Weights of a small sound classifier.
Model: 7.88M parameters, log mel input, arch mobilenet_v2, norm groupnorm, activation silu, widths [192, 240, 296].
Rows from block 3 of a small sound classifier, named by matrix and row number. Rows with one number belong to one channel. Each number is 500 + 40 x the weight over its row's rms, rounded and kept within 0 to 999. All counts start at 0. Numbers have three digits each. After the name is the row's rms in percent of the matrix's.
Before each channel's rows are labels from the 100 clips, of 14976, where the channel reaches its highest value: "top examples" is what is common among them. Only what is clearly more common there than usual is listed. The data: short read English sentences (LibriTTS-R). In brackets: how many of the 100.
# convs0: expand pointwise conv (model.blocks.3.convs.0.weight, 768x192x1, standardized in use), inputs 0-191
# convs1: depthwise width-3 conv (model.blocks.3.convs.1.weight, 768x1x3), a 3 kernel
# convs2: project pointwise conv (model.blocks.3.convs.2.weight, 192x768x1, standardized in use, transposed), outputs 0-191

top examples: voice: female (90)
convs0.140 100:481499500486526542500522515446556586444492476500435409422540545507473440503406483496425414486515526524384457491497397550488537512598484498563536522489520526567565473518507558505614492464525501586511529505505489496453499499546527511504447447479456529460486499461520469520473521520445499468584497527536455495490488500501470467487532479408479524517473486528472468495463487537408500508538435474465455481478537485499587479502465523483495518471537525490494426536509520520436513507486489514455507524607579511516518569533531518542532499546567549487496546471499489493455494490526459454
convs1.140 071:472518561
convs2.140 090:532509497469492525556494504627510482422519491490515612539450498500483505519462501488415470517464482483533486517422551514479492496465497472471488538513514484513481565526523526499529498552558501411495501480498499471442454480432474370476525529560566549497547483485494509480415448573494466506462520593486523485508515445478503507463480533510428487417455450493529472474521523407521514501549590509565569474525491520512527530512561500507516510467508470466485494425478465514480514526625493527486461534518552495498577502551486572437570523584516521520490486522458515495489538490480501445

top examples: voice: male (94)
convs0.456 106:540450482479469498566502489528502491521446486475572503498467429431536530475541486503563495567473469516548489557520611475502547467420561555485485514593424527537545519492456498454429544545507470468496457492494519509506523505486478423408559543597505547572515434486527555485507478483474515524416557552464562471507580507412494482510484509411497413498505491477540563473518495487508556508493491507534512449452422622528456532435490513473479520507473549529468496485494507482506508490463521457507482495465506555508474491546555502500511510481523484535450481526474429559565471494468497518
convs1.456 055:496569503
convs2.456 089:518538534500511426489509476494529515564496580478504426438521518537488489450533462536516523478525525538511514495432440501581502527533538528645450412570488534499522489471484463505506472446513526525547536515534425515407487456491520486521499495497528577475507505527462455501508500502530600454571470521525497484545465445516463478538482527465407521566567447493489475439601459589499490523474519467476555524483534373411537419534450546502537483518478513520465542492483527483521477462527528476492500470474528508529520534525536526480533493411526523504523532469483474460488491493567477489

top examples: voice: female (90)
convs0.166 070:548526507476534499468447494485498507502518540463537492502563456535491510540428540524519457444548567425527511526426493474504457454534392437483512508433515515473473487479484445496486624527521479509512511533482488481531548492442437497498472495515507549467484477546485540443494476508546526471429494515500505584535494513592520480487529531602541523475475472480519534468502543438507493478525501472497503455570463564522478512479561577654458513475538509516535436497510533502455600486463515492532469475473432430493495483459474549559474530560497512501549472473548551513539482393538502485
convs1.166 060:462471550
convs2.166 093:520535529624501508478490477440527500532498508483505548461484512532518494448510461534480518459414529536429508496476470501570524523474535395632488472578495537503558502470483467546514470453511520513543536539528432513402559475426521480529501497484503552476488504528447455497496434540522479464567468507524489480547475679530464481522482483465494519567550445483494480519493452499504499546477531472482561523486528398414514428524476546502534490521481512512460545461481527456523475461526539483560516471473529523565520533536545522540462493501509524507522531449474476460486434491554479518

top examples: voice: male (100)
convs0.28 112:537395446425466461509425461523503429496515476510560517444487435494540545473517484586574542593481511550533454474549574480512568505442546577487513505534440521526529477471432471456459525567476497456459481453454525499538548552508487499508548513517500497520501486493535505435533500489488528542399526507467538488512573486403485428535479514419499442525519508528593543480522478498545524499485497435566529490428458542523472495429459532464470519524510517589484579485484498485568518481487509489498481443485470468489477532514555483496506508519504492527443486538494442542572499521466489560
convs1.28 133:500540556
convs2.28 115:431492531519517536393521473457466479485467458472416437483471506515483459503532500525532513505502515520535512471540469554466486505506490482482464455487453441453469415490464489451353578468404525526477508505467522561486458545559583505540473460456477455524517544487508512562586582527526479500523503451551519550462486502493522534502513523502522502517501509513497540481474491456478489501471466492459463510457429508508465497447432486429390564524499526528548500541501511592521490497488517491510487492499494534508446444447458492442423468468520460442515540516548494508611556593536523533

top examples: voice: female (97)
convs0.337 106:514488520478468510526513587505495514518403533530477498487500513493500481476518532492553481493491409478503536491456534508510478440405545466493460502531461470453610560538485525495475500506617460402509517457491495503507431435530489484482456462631474578549507425552526474530490529501545539527487587512504534437484481523470458554491525502496497515507490504431452543516511455468464502471492497550471489533444430546499508513518541517554525565479508595528452465480472456518485500522519513524512505496519508672497420463534458506500489479435541500498422507506494459466471520474493525495
convs1.337 061:554466528
convs2.337 082:524562548506530525543512473517539569628504522474508486450577525530552486437531449537475510437549530534479510496500423527550491521556539468501511483524492547503516499477486472532507450429526534571552532569534498517502462472550522629526496497489491495470510503525432435497585498506526521449580473481529500477555483518563474476553475547457531517551557416476475473521521481570496495523455457466448503525485549520478536465540465539507515481518422508514492542563495510447519471460506550487520493468473529533564514538519563340525505495526522535510524527481460476443492421489556468539

top examples: voice: male (87)
convs0.468 110:620495500507509493612532537510463499525424513434500563506478483479517548485519484491601506492492473526557519520481541488442469435372559496514455526634466530541555499509432512498477578503547510445495459503511515521513479510509494481453485488533492587599547376494493553513489484497492512483470526581471589480540506576487507502517440497424497502506502481487500499496509462495491528485505496509488484423449384515513471513477531526469482579485491578511486494485545480512484476522475524441503508494492521583491469462528510503523495483473537455542437500502498422535546511474485511491
convs1.468 076:515561470
convs2.468 066:528554548467516396504511471486540496434495510470507515434521521541554483440528447548495548475503533548497519500475415510511503533549559490534490522527485516500553467461478450506493450428514537581563543523537490522485473436513525619536501496477472467465474502532430431499497529543537512439599468477534509479555460509580450457505474544454437521574581442489485472489471455639497496528467516464459543528478543464497529472546454548508522419527467517528452558519499533461532468448533532464499514457468529516541468545501550462525485493532536539509529533460516464444497469491580462549

top examples: voice: female (96)
convs0.180 078:558504497479467512534459414477554516501550515478516472322527555545525481460410468519488481520469492526495511430496405487515464529553490475540412519573531538479536489507503473529532461444534533501517495532495513505483540494536540538491453503491489517422508543521470462464515490485473524461550531556591436557541484484507395515485517516442468553533515460490544496479520490521525485450469516372473523497378533487485533453489535598534517508503470492500493498501508480470511562478518559593528483473578544494503520489441535487455536518508526506501440532475507444471510486539525456500
convs1.180 046:564481480
convs2.180 101:518532527608510433527490480471520529433495530482505464463563504532544506445527463532502532458499528534465507490475463495558508518530531512608432421569496533502540489470489470547509476454503519527538536535534431515416587471467522477529498494494608566477391503529452462500491416510521513469560468495522513487541478598529475474538478558472485521577549428472490475434500449522503494557458512476484519530487529511370505430523519545508522454518464513512460540530482531446522477468531552484570559475476497520524503528539546442520454491515505517505525530451574477469485440486557486532

top examples: voice: female (99)
convs0.450 103:548513500506550538540589557484540549477465479476406447473516515479467481487488448445439451466506478492446451509566486477525557508605531517569546520507518544579552526529583533524547489514562511526525526507553507518483456435519490498502475400500463518497482503500507477531443511489468457465553451468475509551460482427489531491460529456442500530484450523527425397525468535517481488503533482501469457558494523481486520473517438529508519496462517502437423440505438488512480513544495517496461553540527534526559497595545517575556518455529545605450494522495441455502445439465512473444
convs1.450 129:513463557
convs2.450 103:548514489437520579553524531505529486510510501496519495535513529474473507515411489437473414520460439452494440500519506504460504495494482494443526625466554508560491547555556557506539519593544510504471475446482594465537450474470452474469491496493483508466510456470541499460442511532458476505476507544461499516481513496470511486439464416508499472460406518485496457520472519487505494509564540530523502498560516497550513564513554496517519492418538440415473452444472446462444561570527499576520502580563519501523528526534502584506554526541530541529467448533470511506484492488395478416

top examples: voice: female (98); the word "and" (27)
convs0.222 101:517437429464475429536467480574489444566481494491541519484466458454570513435532455553557502561430498549537457512540548490478537502482526532479524576552461534533523516433477472498467516544485466480441435451453544461550533518449439471459554528567571552518542468507549542464533453449489555517425522512448522485484530499438485454558482592469476483532558462478558527460550479492538517528445507504539550474470462549551457558454486501498439522514473529556465538424506535454531501451465521469530437428464470495529473530521544456468533533491506530546483441552468473541536481521449480526
convs1.222 182:453476455
convs2.222 095:512455473469518462494546488526480436539461450466507535526463464463520498511568534545576565544502541534595538526522575447463565459342532562449529500554443476472494484451451456437432492525486495406501494479536454478480500481470483458456503502562522537570555497552547540535566495491544538533435523483466545502494524521430520488528521507491515479530520528504503524507507513477498481504507509514522502529478452526502393523495429503474471560555503549550509539503548554515549455474445492428474461465450415510466429461564512462465486468425509496488525500559479498528541539512520546547

top examples: voice: female (100)
convs0.381 102:538513497492536557537575550488575564478471481461426411447509524478462464483485428431405458464493498499393457500563484481511571511587519528528522521485531580582568509524533534515552490519558519567524527509581511520479464450515492493499487421494466518491480482496500468519426500480461464482580491497485511529466484441493523490470524433426491507467462512520446422515466508498476455512525479503471451538491517470488530471504470523488515498426519505427419441505458496508470510537498528503473554544534534537570499605526522559550523477509535586478466512486444482497437438476498474461
convs1.381 112:504479566
convs2.381 127:534493484476486512549497555522496502507525496533526511522504498452462539497425497420479401513471421429491423529522516506480505466505456490474535568486573513566496546571582581508531518578522490508481485488488568482524503489488428490467523528501507503484502430461526511444484479493438497517480544513442482502466542511495528500489484491537490448488458488499535484511508507493542524489518527564539518474578500514531507534499573467522502493393534426405484430467484433445421579593514479595515503586582508470517514503533510509507543558509495504553451406508469539517486482488388496471

top examples: voice: male (100)
convs0.278 080:532451460469499450547477505581509469580495471481548539479436478458559510437533473540533526551434508531523529520523558494470488477461515513465505591533455535510513502460473466463469527543506482495460447456459574481564518513450436443455535521543563533519544450493530520471539466417521556529430528518481532484513551520444506486536500592468428457596548437481528537437549478476527523516436529504535558481483478565569462569470489490490450526525457530549491533426522517435529500467471579474544451443490472531526475491499533458466563551485480516531478431566486494531536484522444512540
convs1.278 075:456546529
convs2.278 075:521542541652493483501499470499527512435493533488505491409535513540507496470517453539492532442503535532501509492455467489592279538516546554498514498601494546502573525478487479530508453468518535386564552538563447515474499449524530495522498492494477484475432509533429472499512457544527464451512461507534485478564468499533455486502478488470507516500504511476497476536481488561501485524537473461476506527481536494489519456545543566518530450512453510506450526478479524463516468468500532487512524487466522530506509537559553520501564488508515525509528544472623467448478452475560478522

top examples: voice: male (99)
convs0.87 111:486571530485515509502461414443515516467566508482481482455532543542473508500498474506433465487517525489495492441502435507534524565592497516522497492463632494506502507509537478556588490468452496501480565517497500486514529523493518554532490501397480438423478558489468453466503518506503493490562398459557411488511436435499457524479474471593491548474513482497519435509508485484516461473492471441479518570477572357494621477536487514539541468497487463461473531521468495487512530476559502553513517506524501482501554552465510481472544527530457559500506496417484514470445479531517458451
convs1.87 147:563528495
convs2.87 086:539540506475565419512548496484515478521474537468525538572544526523553511473523441516525522414529519522533511500503541539494509480415506524481541450484502528503502526470504472512504497499518514521507518487532464510473539475476487466513490495539501503411523481551502484491473437454527517462464493431478563515483490500500507436486385477455505523513510438369413403489490469536453440571468535491500513563526522543480441522529508531545488394520393525516428539519529553483527469470474574451571495465466481571539495547464549480481498485443544567511529499482579468474457417451490423511

top examples: voice: male (87)
convs0.311 116:555473500488471500572508498504507487622458493486516492513409431436599517466539479499555493591488475507547490545502557464507530482426561548476470512597397517537557503504461522493428533598517494462510492506506511508498498502493417486475547531591490546554503423483489549474485503482468490487475535561479558498514568502377490472507490515428480418495495508500518503491503504500507537491491477497496497453446421639503397500489493522487498498505495542503464503502478484511547515514513517471562435503470496553536498507546527514521511486509531475508436495509461434551574499499505480492
convs1.311 082:493569494
convs2.311 102:517537533507510437468508480527519513453494572476501513482536506540530491464539468536519540455537519534477514496443437503572501525488529434598384405543488513495533492474487466554497481454510527510542541519534455518473472473525524528538494493479615561481499506524447464503578559403529615458570471512528504490534473461548473495563484596474413526590558490497492477434479488534502490514468502476462491523484531361480529418533451542506526514518505513523469541520488522539522482466464512480479502469474467502497489527515521369490529491518530513501520534439494477465493499493567485537

top examples: voice: female (99)
convs0.523 100:563524492491536514549586541489527532486449497471414445482529502482472482497495436414415458441510496532428443509561480469541544518616532511552566516498524528543559517512591517528533481502568519514502511503538503514481472471501471505500475394517470534499495506521503482521476498489487479483550457437450517575441446448495520471477514477459502532480470525512433386538485549533481453547535502501458468518516523485483512485522462559520515489472529499452457447511462498508499512523490499487451509515531515513556476594551514557550529429537604570439499529504406480499466423441513433465
convs1.523 107:494460556
convs2.523 089:543518507414524564572512510466548518439521545499510520552563527491487512508449483461481446528429461472431456493501536470498492507473520505423541571493535507557499545551539542490552506555561534501495509471497566497574438465495471429480498491479511531483518479465492488467451481485477543494474490593476525511517504466459500459447480404498516485453423497498510462466455514450521499516498559504527535511526528448559552535518528529489542533442528443441453463424459440465463542544606502558484525556544591509517555533583510559474491520605524544514470476537431497485477506484439479435

top examples: voice: female (99)
convs0.7 097:410487476561468496404493431461409503460560548553521487543512520516475549558462562536516495509555586484505474501417449507506494489506464481516487471500544488501463472473507483508518447453402481493505496514480466469485527524547543562548559554458481445436465549473556512498454511545507480497498465507512401457492471480516519532505526498562544527486499529546553505514494491507555517481516510511555505431484464482470538477455517472499517517519551477486614518544517540540486511461478424488462520494441493371380555487435494492452461536538457441500558503477594513550510548515535501510
convs1.7 091:478458449
convs2.7 055:531556536611551542439540453516482574432483504488497502533511510563509535525481498559543528427565529525494536504480498511465505520511543491481561513493503502513546508506501500488502497481532540494578566535586459539524484461494548500576504492494453475455436529546476478494468481519529442434506457462536494495485439542568425497499484424478539563452467538492471476542468528553506515486532450463524475521506505554522493513524650573555501462532482490516459506530536541494517478468418463455439567505434557471441513536399530494501448474509559543511543517480509415461455493451500436511

top examples: voice: male (95)
convs0.404 095:573443457457509480584495522571508472545424461464561525450474472491550503454527452532509506492455492542497527520511536496461468535469531512448500553544438560528556536491454476435462559561565494492492471492481544475551518467428414446450500489579537578508549444535548527482552452433524533516430541524470572484481559527423466485540485578431457439557531477458525547456517468502505535511476532509520536511457468557521438547451485498483480477493436534517418517456461530447516473498460573457538467457493511524538453489518540478467535535458530532499455473527465457531547477525448513519
convs1.404 107:465549465
convs2.404 081:526533532642503450558499475465544496485493531466509495408487510527528487439528446547496520458420529539467513496483492482526318530493541454525514428598489555499573512464484459561502482454542536528543544548544417514494507453500516542510490493496470586485494501532438453499501433502531471461504470514530493474561480493489464495472472523463475511512499488472499478504514471544503491525513468466486545530482537511464525416549447543510530486520463514511435545463472529439527469461518546477555498471466516535514503541584567518493540491504512536512524530448630479455486449487574486528

top examples: voice: female (99)
convs0.309 099:505417400458463419528450454557475431537474502505543512488474441482530537484535480553568495564488487553553461527517549480514545526499549537500531520542476530545529526443491455513474515544454452467460429462470515453540554526468444498460586553583557558505535473506549565447532443460480516523436522511424504496458516464435476429557484581492495490516559488493579524489517490509567526519475508517566547450466434541525447540424496519499439518514502514559480536491493546482536492444446513457505430454443459453519469520531535483479502532520487513536484455550475448556532477518479464527
convs1.309 111:482483435
convs2.309 097:530494499462523353511501485524521466539498475453513520487418490493522489485579525529545567519492522521550536514487529458503547482408516516483447495508463469472465498474486475484470473515549504438510501480515494498493512481463490445476501510694567562510534508515503506510618495487540607504470512541505537483586523489467520503556493522485472499551592492500483491487650504458490483498469531489489527518478503513497449495511422504488497514533489517553503547477498514508536470470456511446498451443474399514483420486548506490455527494377505492496515511527521503494517525502519534557

top examples: voice: male (83)
convs0.351 097:544433456477482454542481485602505491525480501487548513493444457457529519436518445512538503558395502540521469524542578488509538501467548544485504617563441549540528516472480497503466524554496485486473475470490592500513526524471435445443555540557522525537533441484517526453507445397473527501419530533468535470495551484425494467545474527447495451536550450489558532486533478479533534512455495497546515464456446580517441557441482501477450509502477526547460520479481509411519505493487595478517484449480495532522482526522558495491528501497519519551462407545467449529536468499433481525
convs1.351 052:473564496
convs2.351 082:520545536460520421483517474380530490494493536467503493457433511546546487540546456543481546439577525539549517498535437504525500529511533528525492402516484522494512480468484458493492495446517536509537551518519499524550553454559525478541485490470510492470510506527436453504608563532536621447535459488536511493534468461515468473468474478466537527605567427484484466421602447546504483517468479464446518529479535410475516408540438546502494430522472515525460549562488531558528477458493532472490496463466497512488422540506522501479547491515541533501525535490459472458503492498568471543

top examples: voice: male (98)
convs0.697 089:545549523524537514499487470499481514501611504443514504451500543564474503501464534503489485470504526472486546408444395551494435534511455435471475477502504486467485481543518512459487576485494512487492539509477488520504492578501494501537463528462471416494518556420514440486550518480539533489593426532545488457620500503536556621473493481472499499522486479473465529490496479472467549441508407472519499529458549460484579494507586558494524498498472465499529475508523396494472550505572518544543496514576524531472528423421441470527458519483446422505487526524534517467498509485523541479
convs1.697 094:515533441
convs2.697 068:524531524446507522517490469456526515407499553493507423442481505542488513510529464530453526483555531527370516488385477482591579526581531537545512443552495530496550493488488478522495444490528540555569556531573455522399500501501530524516506495491486468486535512538482450500529486567528523459496471545533479480579479433467483497500462489480459521466502471459478463557465502592497478514506483469473526541478521380428517442546437569501545392512465505507438521549522524491524469470519517473495501471467480549512529512583535480441474482519510504509529538454467461459479492474570492518

top examples: voice: female (96)
convs0.203 103:528561584484541557495502532476508572432514499492454471458540545539468486520467518457455485453530484463450527469464459550526471520544488477544488445467518480477497496594540518517503519475553553525559591546576463586479459503529522497546419449415443460500449523500439450529478523535505435475533487477549481512534503490542518539427511449490516484482419530515447493525432510495447480482527493485436448521502551436454550422534511519487551455464496462467497424544470458544448506580540487538476562563560549517471524479507481574548458486515521483472489561442522495465457520459537510447
convs1.203 097:479460448
convs2.203 121:510553546532510499502517474475527597523490553497494481485509526554531482449493441514478495439471524538460494493505417538529493541546532486548518510532512545509569525492506501594527471440519536537554554593538467515482590473514513522528495493501490565447420510516434441494481449476498474441583469486524504505501454491594454435521474535466453542498503457474499472438544438505491485566453551475482553523487553444386534422538516561524544450489468504496450517472472511444499479468538538512548504484473521519574523571520565518508510497530542557512519535400498452448468434472513426485

top examples: voice: female (98)
convs0.419 106:473535528523497585472490485451487545418555467493467464436503533515466525492435521466459467488506510430465512458469403576483466528567474474529488459489532493484489426591503573468499526471469493495555558530495477533495482544533590502535454499408468450502444568413473462505498495519504440471597536521576450485560523546557520544463532453459494493530441497524492542477437483492452531447506400452455429460462468485477548431458557481452513505492508470486538482547520494541427495548501485526469523532535547469459582491485515537539475536544496453529493513464549494469489533478534521490
convs1.419 134:482544550
convs2.419 129:505435419488430482505424544510442473512543478539536521556489393405445552548503527492509501524517460444515493560474549461476494417487453487478502494491515481510483502533523534488496507523503416481450431474464501408517503533483442480445573575523515491567522452474550543482502511527495506546458583507428443451496588513457607571513535511571500407498503518522528551517507560489547554459526521583554504423543472518515487529476518457510491514496528469500520471498506471516468524533492449490479486507526488465477489458494464494497474533490430457503447442525511596557506535504484568502

top examples: voice: female (99)
convs0.560 106:497411390455475428534455463524483454547474490489550511474472456477561521487511473551545494540479488534529491518515514502500514522516510503500559544537492514518527525433490440513486510533457456476438421458439512460535552508459436501468575535564566557463534483501548554434529422460495544504474516480420496516453498501463476457571482598498486486537565470472551502480554474500564520529461532512573585462484449536542463539425509502505435501505509515559493557468500556464534503417445515470522425422445453445519484515519519457475532543536481521525512450524490492544526473532441460552
convs1.560 125:452479454
convs2.560 134:521488492464530365543486495551531460550497464445517533482431490478562487460573511537573573520463517525532545511513543479483514489452503499468485530545462514464481529471480463486471495539557498492490487475486528497528514495449474456466508514649552556519540497510519493512595466466547559510468520547501535461557525535465524499568501611491445485567575447489491504448614484453496507500456536497502547500483502532522452519496449489484473514542469522570504545460517519468536478470463532457536453426485466527532435481534512393454551503385495497491508480529481515507521478519482529575

top examples: voice: female (100)
convs0.168 106:515547571469539579501523524457535577456539511515469441477533561540464493520449520439464481460525490471461506463480484548507493505512474476527512474460501496489498509568539536520498528483530543541555575571597473565472476540527495497565457461441467477470445487460469473511462496537486449472507505491511508525536506504551517505442510420459500499464396543524459505513422500530457462474510475499448463495472545473449559437520529536481551455460524462464500399553466456518436544593558475550466599605540542516485537505506504585575461487526521500473501521466518501472464509427531510444
convs1.168 079:458462460
convs2.168 113:512561549597514522518518475516533609483492531492494498511530527551530476450477429505451488428431517528425493493476432556587489542533511460533498500564512530510535520504510507607530461433531541545562564602540490525473555466477518510530493496478498512437466510505424432491473450487496491437582470522533498498512460501587461459486470510464455535520493453466497470438522440522487480540450524475489534513485555460475557432530521544524547399488440497489460512468472503469495489480533544516562534496487559533540534541519542521546517498515540544514518532405506453439465489469513422477

top examples: voice: male (98)
convs0.82 112:452579493483508506479458447484507495467553506473496494495554568519490502503517486531449493439500544500473519430509434487561475574633472489497525485405631408460444488507557485576599485489433502499477507493488492454503479515513501533528519487472499437393478531502469463481520529510537492508619395433507460503466495463577494522484531507630493519501512505518498405501495528490504434501509496474476507510530575467488530470547470494502548431483502430487491524502436532495518503477495501490505488484482474473489511553460484488470525472538452555458554507479507561455473477495514454491
convs1.82 075:453524455
convs2.82 064:530538532568487532446481464524520577427500528497500513424489502542498518524511453544467510443521522512419508485533482487574554540480543566509531529625500545504576532486489483493501438483511543467563560554563474528518488473528533513524513494498477468483474530541419447495493497484528426449494469514550477475573464510507445509443493461491532533480485555495511475605433533607516490487569398446488450539475506528508506456543505571518518425504451500505414517513464515449519483483524512494470548501479612521491529528580563505539538484523499521513532533494484457440473421477515480518

top examples: voice: male (100)
convs0.39 094:516576499587487530508591523527460481524486526447560525544486490514532491494483513439471502443479495436472528480463508556428443495478479407450490530575431506481552472538445574432459483462558520526541481540513488488471452504456502432513433533541522523574553483438498469526557490464529546495554511513545527411570499569529550573519494516449491487514499475471485533490498498419433532423475478551481486527515500514508472533521519418459507592554431543451563493485542408516520488503495532520531474509560530550500504442471430489464475488437522424507481499528516512457532513489518533483
convs1.39 082:546541468
convs2.39 074:529551547538513541521499471529527514541511586502503458466587519553500504475517480531473532470551532523432520487380473488586510523487527457579516450587498520493529486501488486559510436448521524509574568530572392517412491463494529460532505497527449485461502518536482463498482557482524510458537453535534468479578466422492480500483461487475409537467552462471463462520478486500474467504486518462451502532481535420438519421540484566513561485520488503509479527511467517550520473465473523474504492476465498526503544519495506544524576486534503501508527540430642471478474443476588476481

top examples: voice: male (100)
convs0.674 089:500585538564517507513582595507476500456485507470504517541542579552484476559485536505483522441556530496460555526435492492453401439470394365464468474459463477440488545503528506507487518468508519544518503528536472476507474439500494459514472461442495470504527490567512457564549507484606525507499432493561524497538463543503499577455534509529504566487458542452408490498484494431460518493498526575516500519535510514500498501546541536519512479465481486483543456495538501513415418496478518513536492491492513508525494433473415517474419499434495437461554510469514580505499482497508552497
convs1.674 091:509468560
convs2.674 079:531548524618539456480503478447534533443497539485504468456492539543536493477517441524505516460467530531494511484479463502533402543516524579570550433591501546504579517483493482503507470480530533367553549527556424512431522494491522483526491487497498502454427514537468465499500461558522504456533458496525486480559462511531450477515475521474445531531508481448450440487491485564475460603471470449471544540488552435410533423544528566518541525508439509499492518469506528430507467469505556485516519481470530536498506543591572527469501487537510573522526530466486466449468504477531447505

top examples: voice: female (95)
convs0.161 071:549512541521455496527466467488533507478558525509500479421520517595517451452495437529501485513502505543471518401468417488541475539543494483542428489521532514503535497515490476563527500492456545509500518528496544548481512529511527544525438488444467489430520577484482427473509499499471530472520487602585456542580498499497408530493460528427474499540511453500583495488520457538528492474487493322487530510371545501494564472528521585493524504458470483505501480479449485460468522488539506577542484472529538480516509487472511462483522538536501483522504518493483466417498471561511410492
convs1.161 052:565476491
convs2.161 116:516528523575505495500488483436514566448496584484505535548478505529532504460523468528479527463447523528497507492460456499551391517531526353601498433560496527501535490476491476542508478459504515506536532533529436512396570477414519487527498495501545536479497502525470469499493497437518510473553473495518498489534480699527473477501481528474420519491540435481492478451569471555504495547472536479489554525490524381404525439519480537509526497515479511510465535485484527503518480471530533486554518479478494513520520523532538523481563492522506514504520527457577481475484453489553486528

top examples: voice: male (88)
convs0.733 108:567458494492502526535458450511507519497484487495518489379503477532500521453483465490530496525465449499461513430542501522480518601564552554504453514600471564523546484519449503470496579543508534511529516522509539606532502552511516491509500528491476499513489525459488466451495479474471478460489553570508511465533528519489449487489459506367487458520479484518562549477473436519504542468493463416511496491361442513481506465417505582428510520473482514507460492482453501471467506533536522520514509506532539499500509480497544497504508571524548476589395505493481348493505486514469493508
convs1.733 091:525484437
convs2.733 103:519537537595515505532503475453524569479493572484503471542496509541541497456512470532509521448426529535466513490491482501552493514489533509505475430592498536497558539472496483596513477437523524507555552520566384517470592472512522475531493488491478506477492511543458452503476406413520471460567465488522516492540479489555478477504469476466474535488535432468478473486561446508491488583457528470473534537483544510388498468537466544526532402515440516513434535492466533443518467464511541474568521471456526522581516533592570528490576486511512527507526536475543468468472446469560484507

top examples: voice: female (100)
convs0.317 105:498493519540546551509522504496551516461532484479492475406500554504471504478436480460460433496496501465446490492517423531487530532540514516518464484519507565563541472569504562483504536520492512554549557543522513542492489531561548499501503511461470440491424503429463432497431492499451424482578531565578470462546520511501513538498515442406503490487430508523502500480430430491490505432508412476498428470406475489487576440459528522453516519478528500479498443518501505536423542544567520560471531584561600525520565514508551527539484558508518490553451507462500433461492500478511509489
convs1.317 105:468541546
convs2.317 150:512451437492436544515438543521472491516562481549523514528493442453428557521399512449498409522463448438506450552499539464479501463495444494466518603505542500535498522559547566501511508523513480494477461482480505490523506521488450482434569567507510492528506455454531527464496477497452497543458541514452428472490544507471541540509523502542493438494404510545583528505511514485574563458526523547557520466534482521529493531485557468512498507441560445433508449459491445480450555566507453562494499580557502451489503480504487497500514568507433466553458427527497551538500516497454524398

top examples: voice: female (88)
convs0.517 098:530556571493529558499500520455509568436523499497453482452539540544469487524456518464459483472542478456455528460445465532528470521539485486543485456498518475474513482593515521508501519474551559517579588561556464580482458506543532507564415445416432457493437531511430440520476529553503429471535458480557463499543483496511500546425519459484511482480433537506446494519441518489461467481534487454453492520491544465437540428517519548506573453462502449482505444562474456543453518573531483548475551551557544519464543478480483566547459505529505481480491566434535504461459523470546499471
convs1.517 078:522448460
convs2.517 107:512547537601503518499508474511515541486489512490498512528525509554551497444495456536475501440455531544477506493477419526513486525527512468608508483524498519494522501468500490595518469425509521523561558582541479516486592461458527517556489486487540574441459514536440463503479437462518474456584462486526507505510454512598459454530456506463502541498571446464487466427527424534492480570446561481487535524489540469387539408543513564530547480494470514505489552483477533444508474454526535505580517495456552513570518544515549493538550482499529531506528548408523471465473498473521452487

top examples: voice: female (100)
convs0.322 102:504422405448466429531450462530484454543480508503544516479485448480564527477521468555550501564468499546536484512521508486507519519514516516505554546543504513521528522424494450527495500533461457471434424453443525440533557504460441515470579542569559561479531494510541551449532439461492544511459506490438488502469494484446461439556468603506486488535565468478561507476555488504553521531454521489562571473484455547539466540436491507523442510504505505562480563457497548441532503426449507467510425422448452449523475518521525454463544538524489533518502454526485490548523475530429446543
convs1.322 125:479438477
convs2.322 139:521488494468517371531485490545526469537499472461516525481449487483555491459571515533561565521461517524557534512513535463491511488410517524471470526514462500475484508468477468480469495542526490415488484472484523489519516493458481462472515515640540546519540498513509507506540491472539572509471513540507530467553518537467513501561502617483460487637591464500502503451556489456509506504459538491513536502482486533515368517496458492485481519547484519557504549464508519482539483462446526453523453435480434519519403489504504353470537502406495496495511487530492513504525488521489527569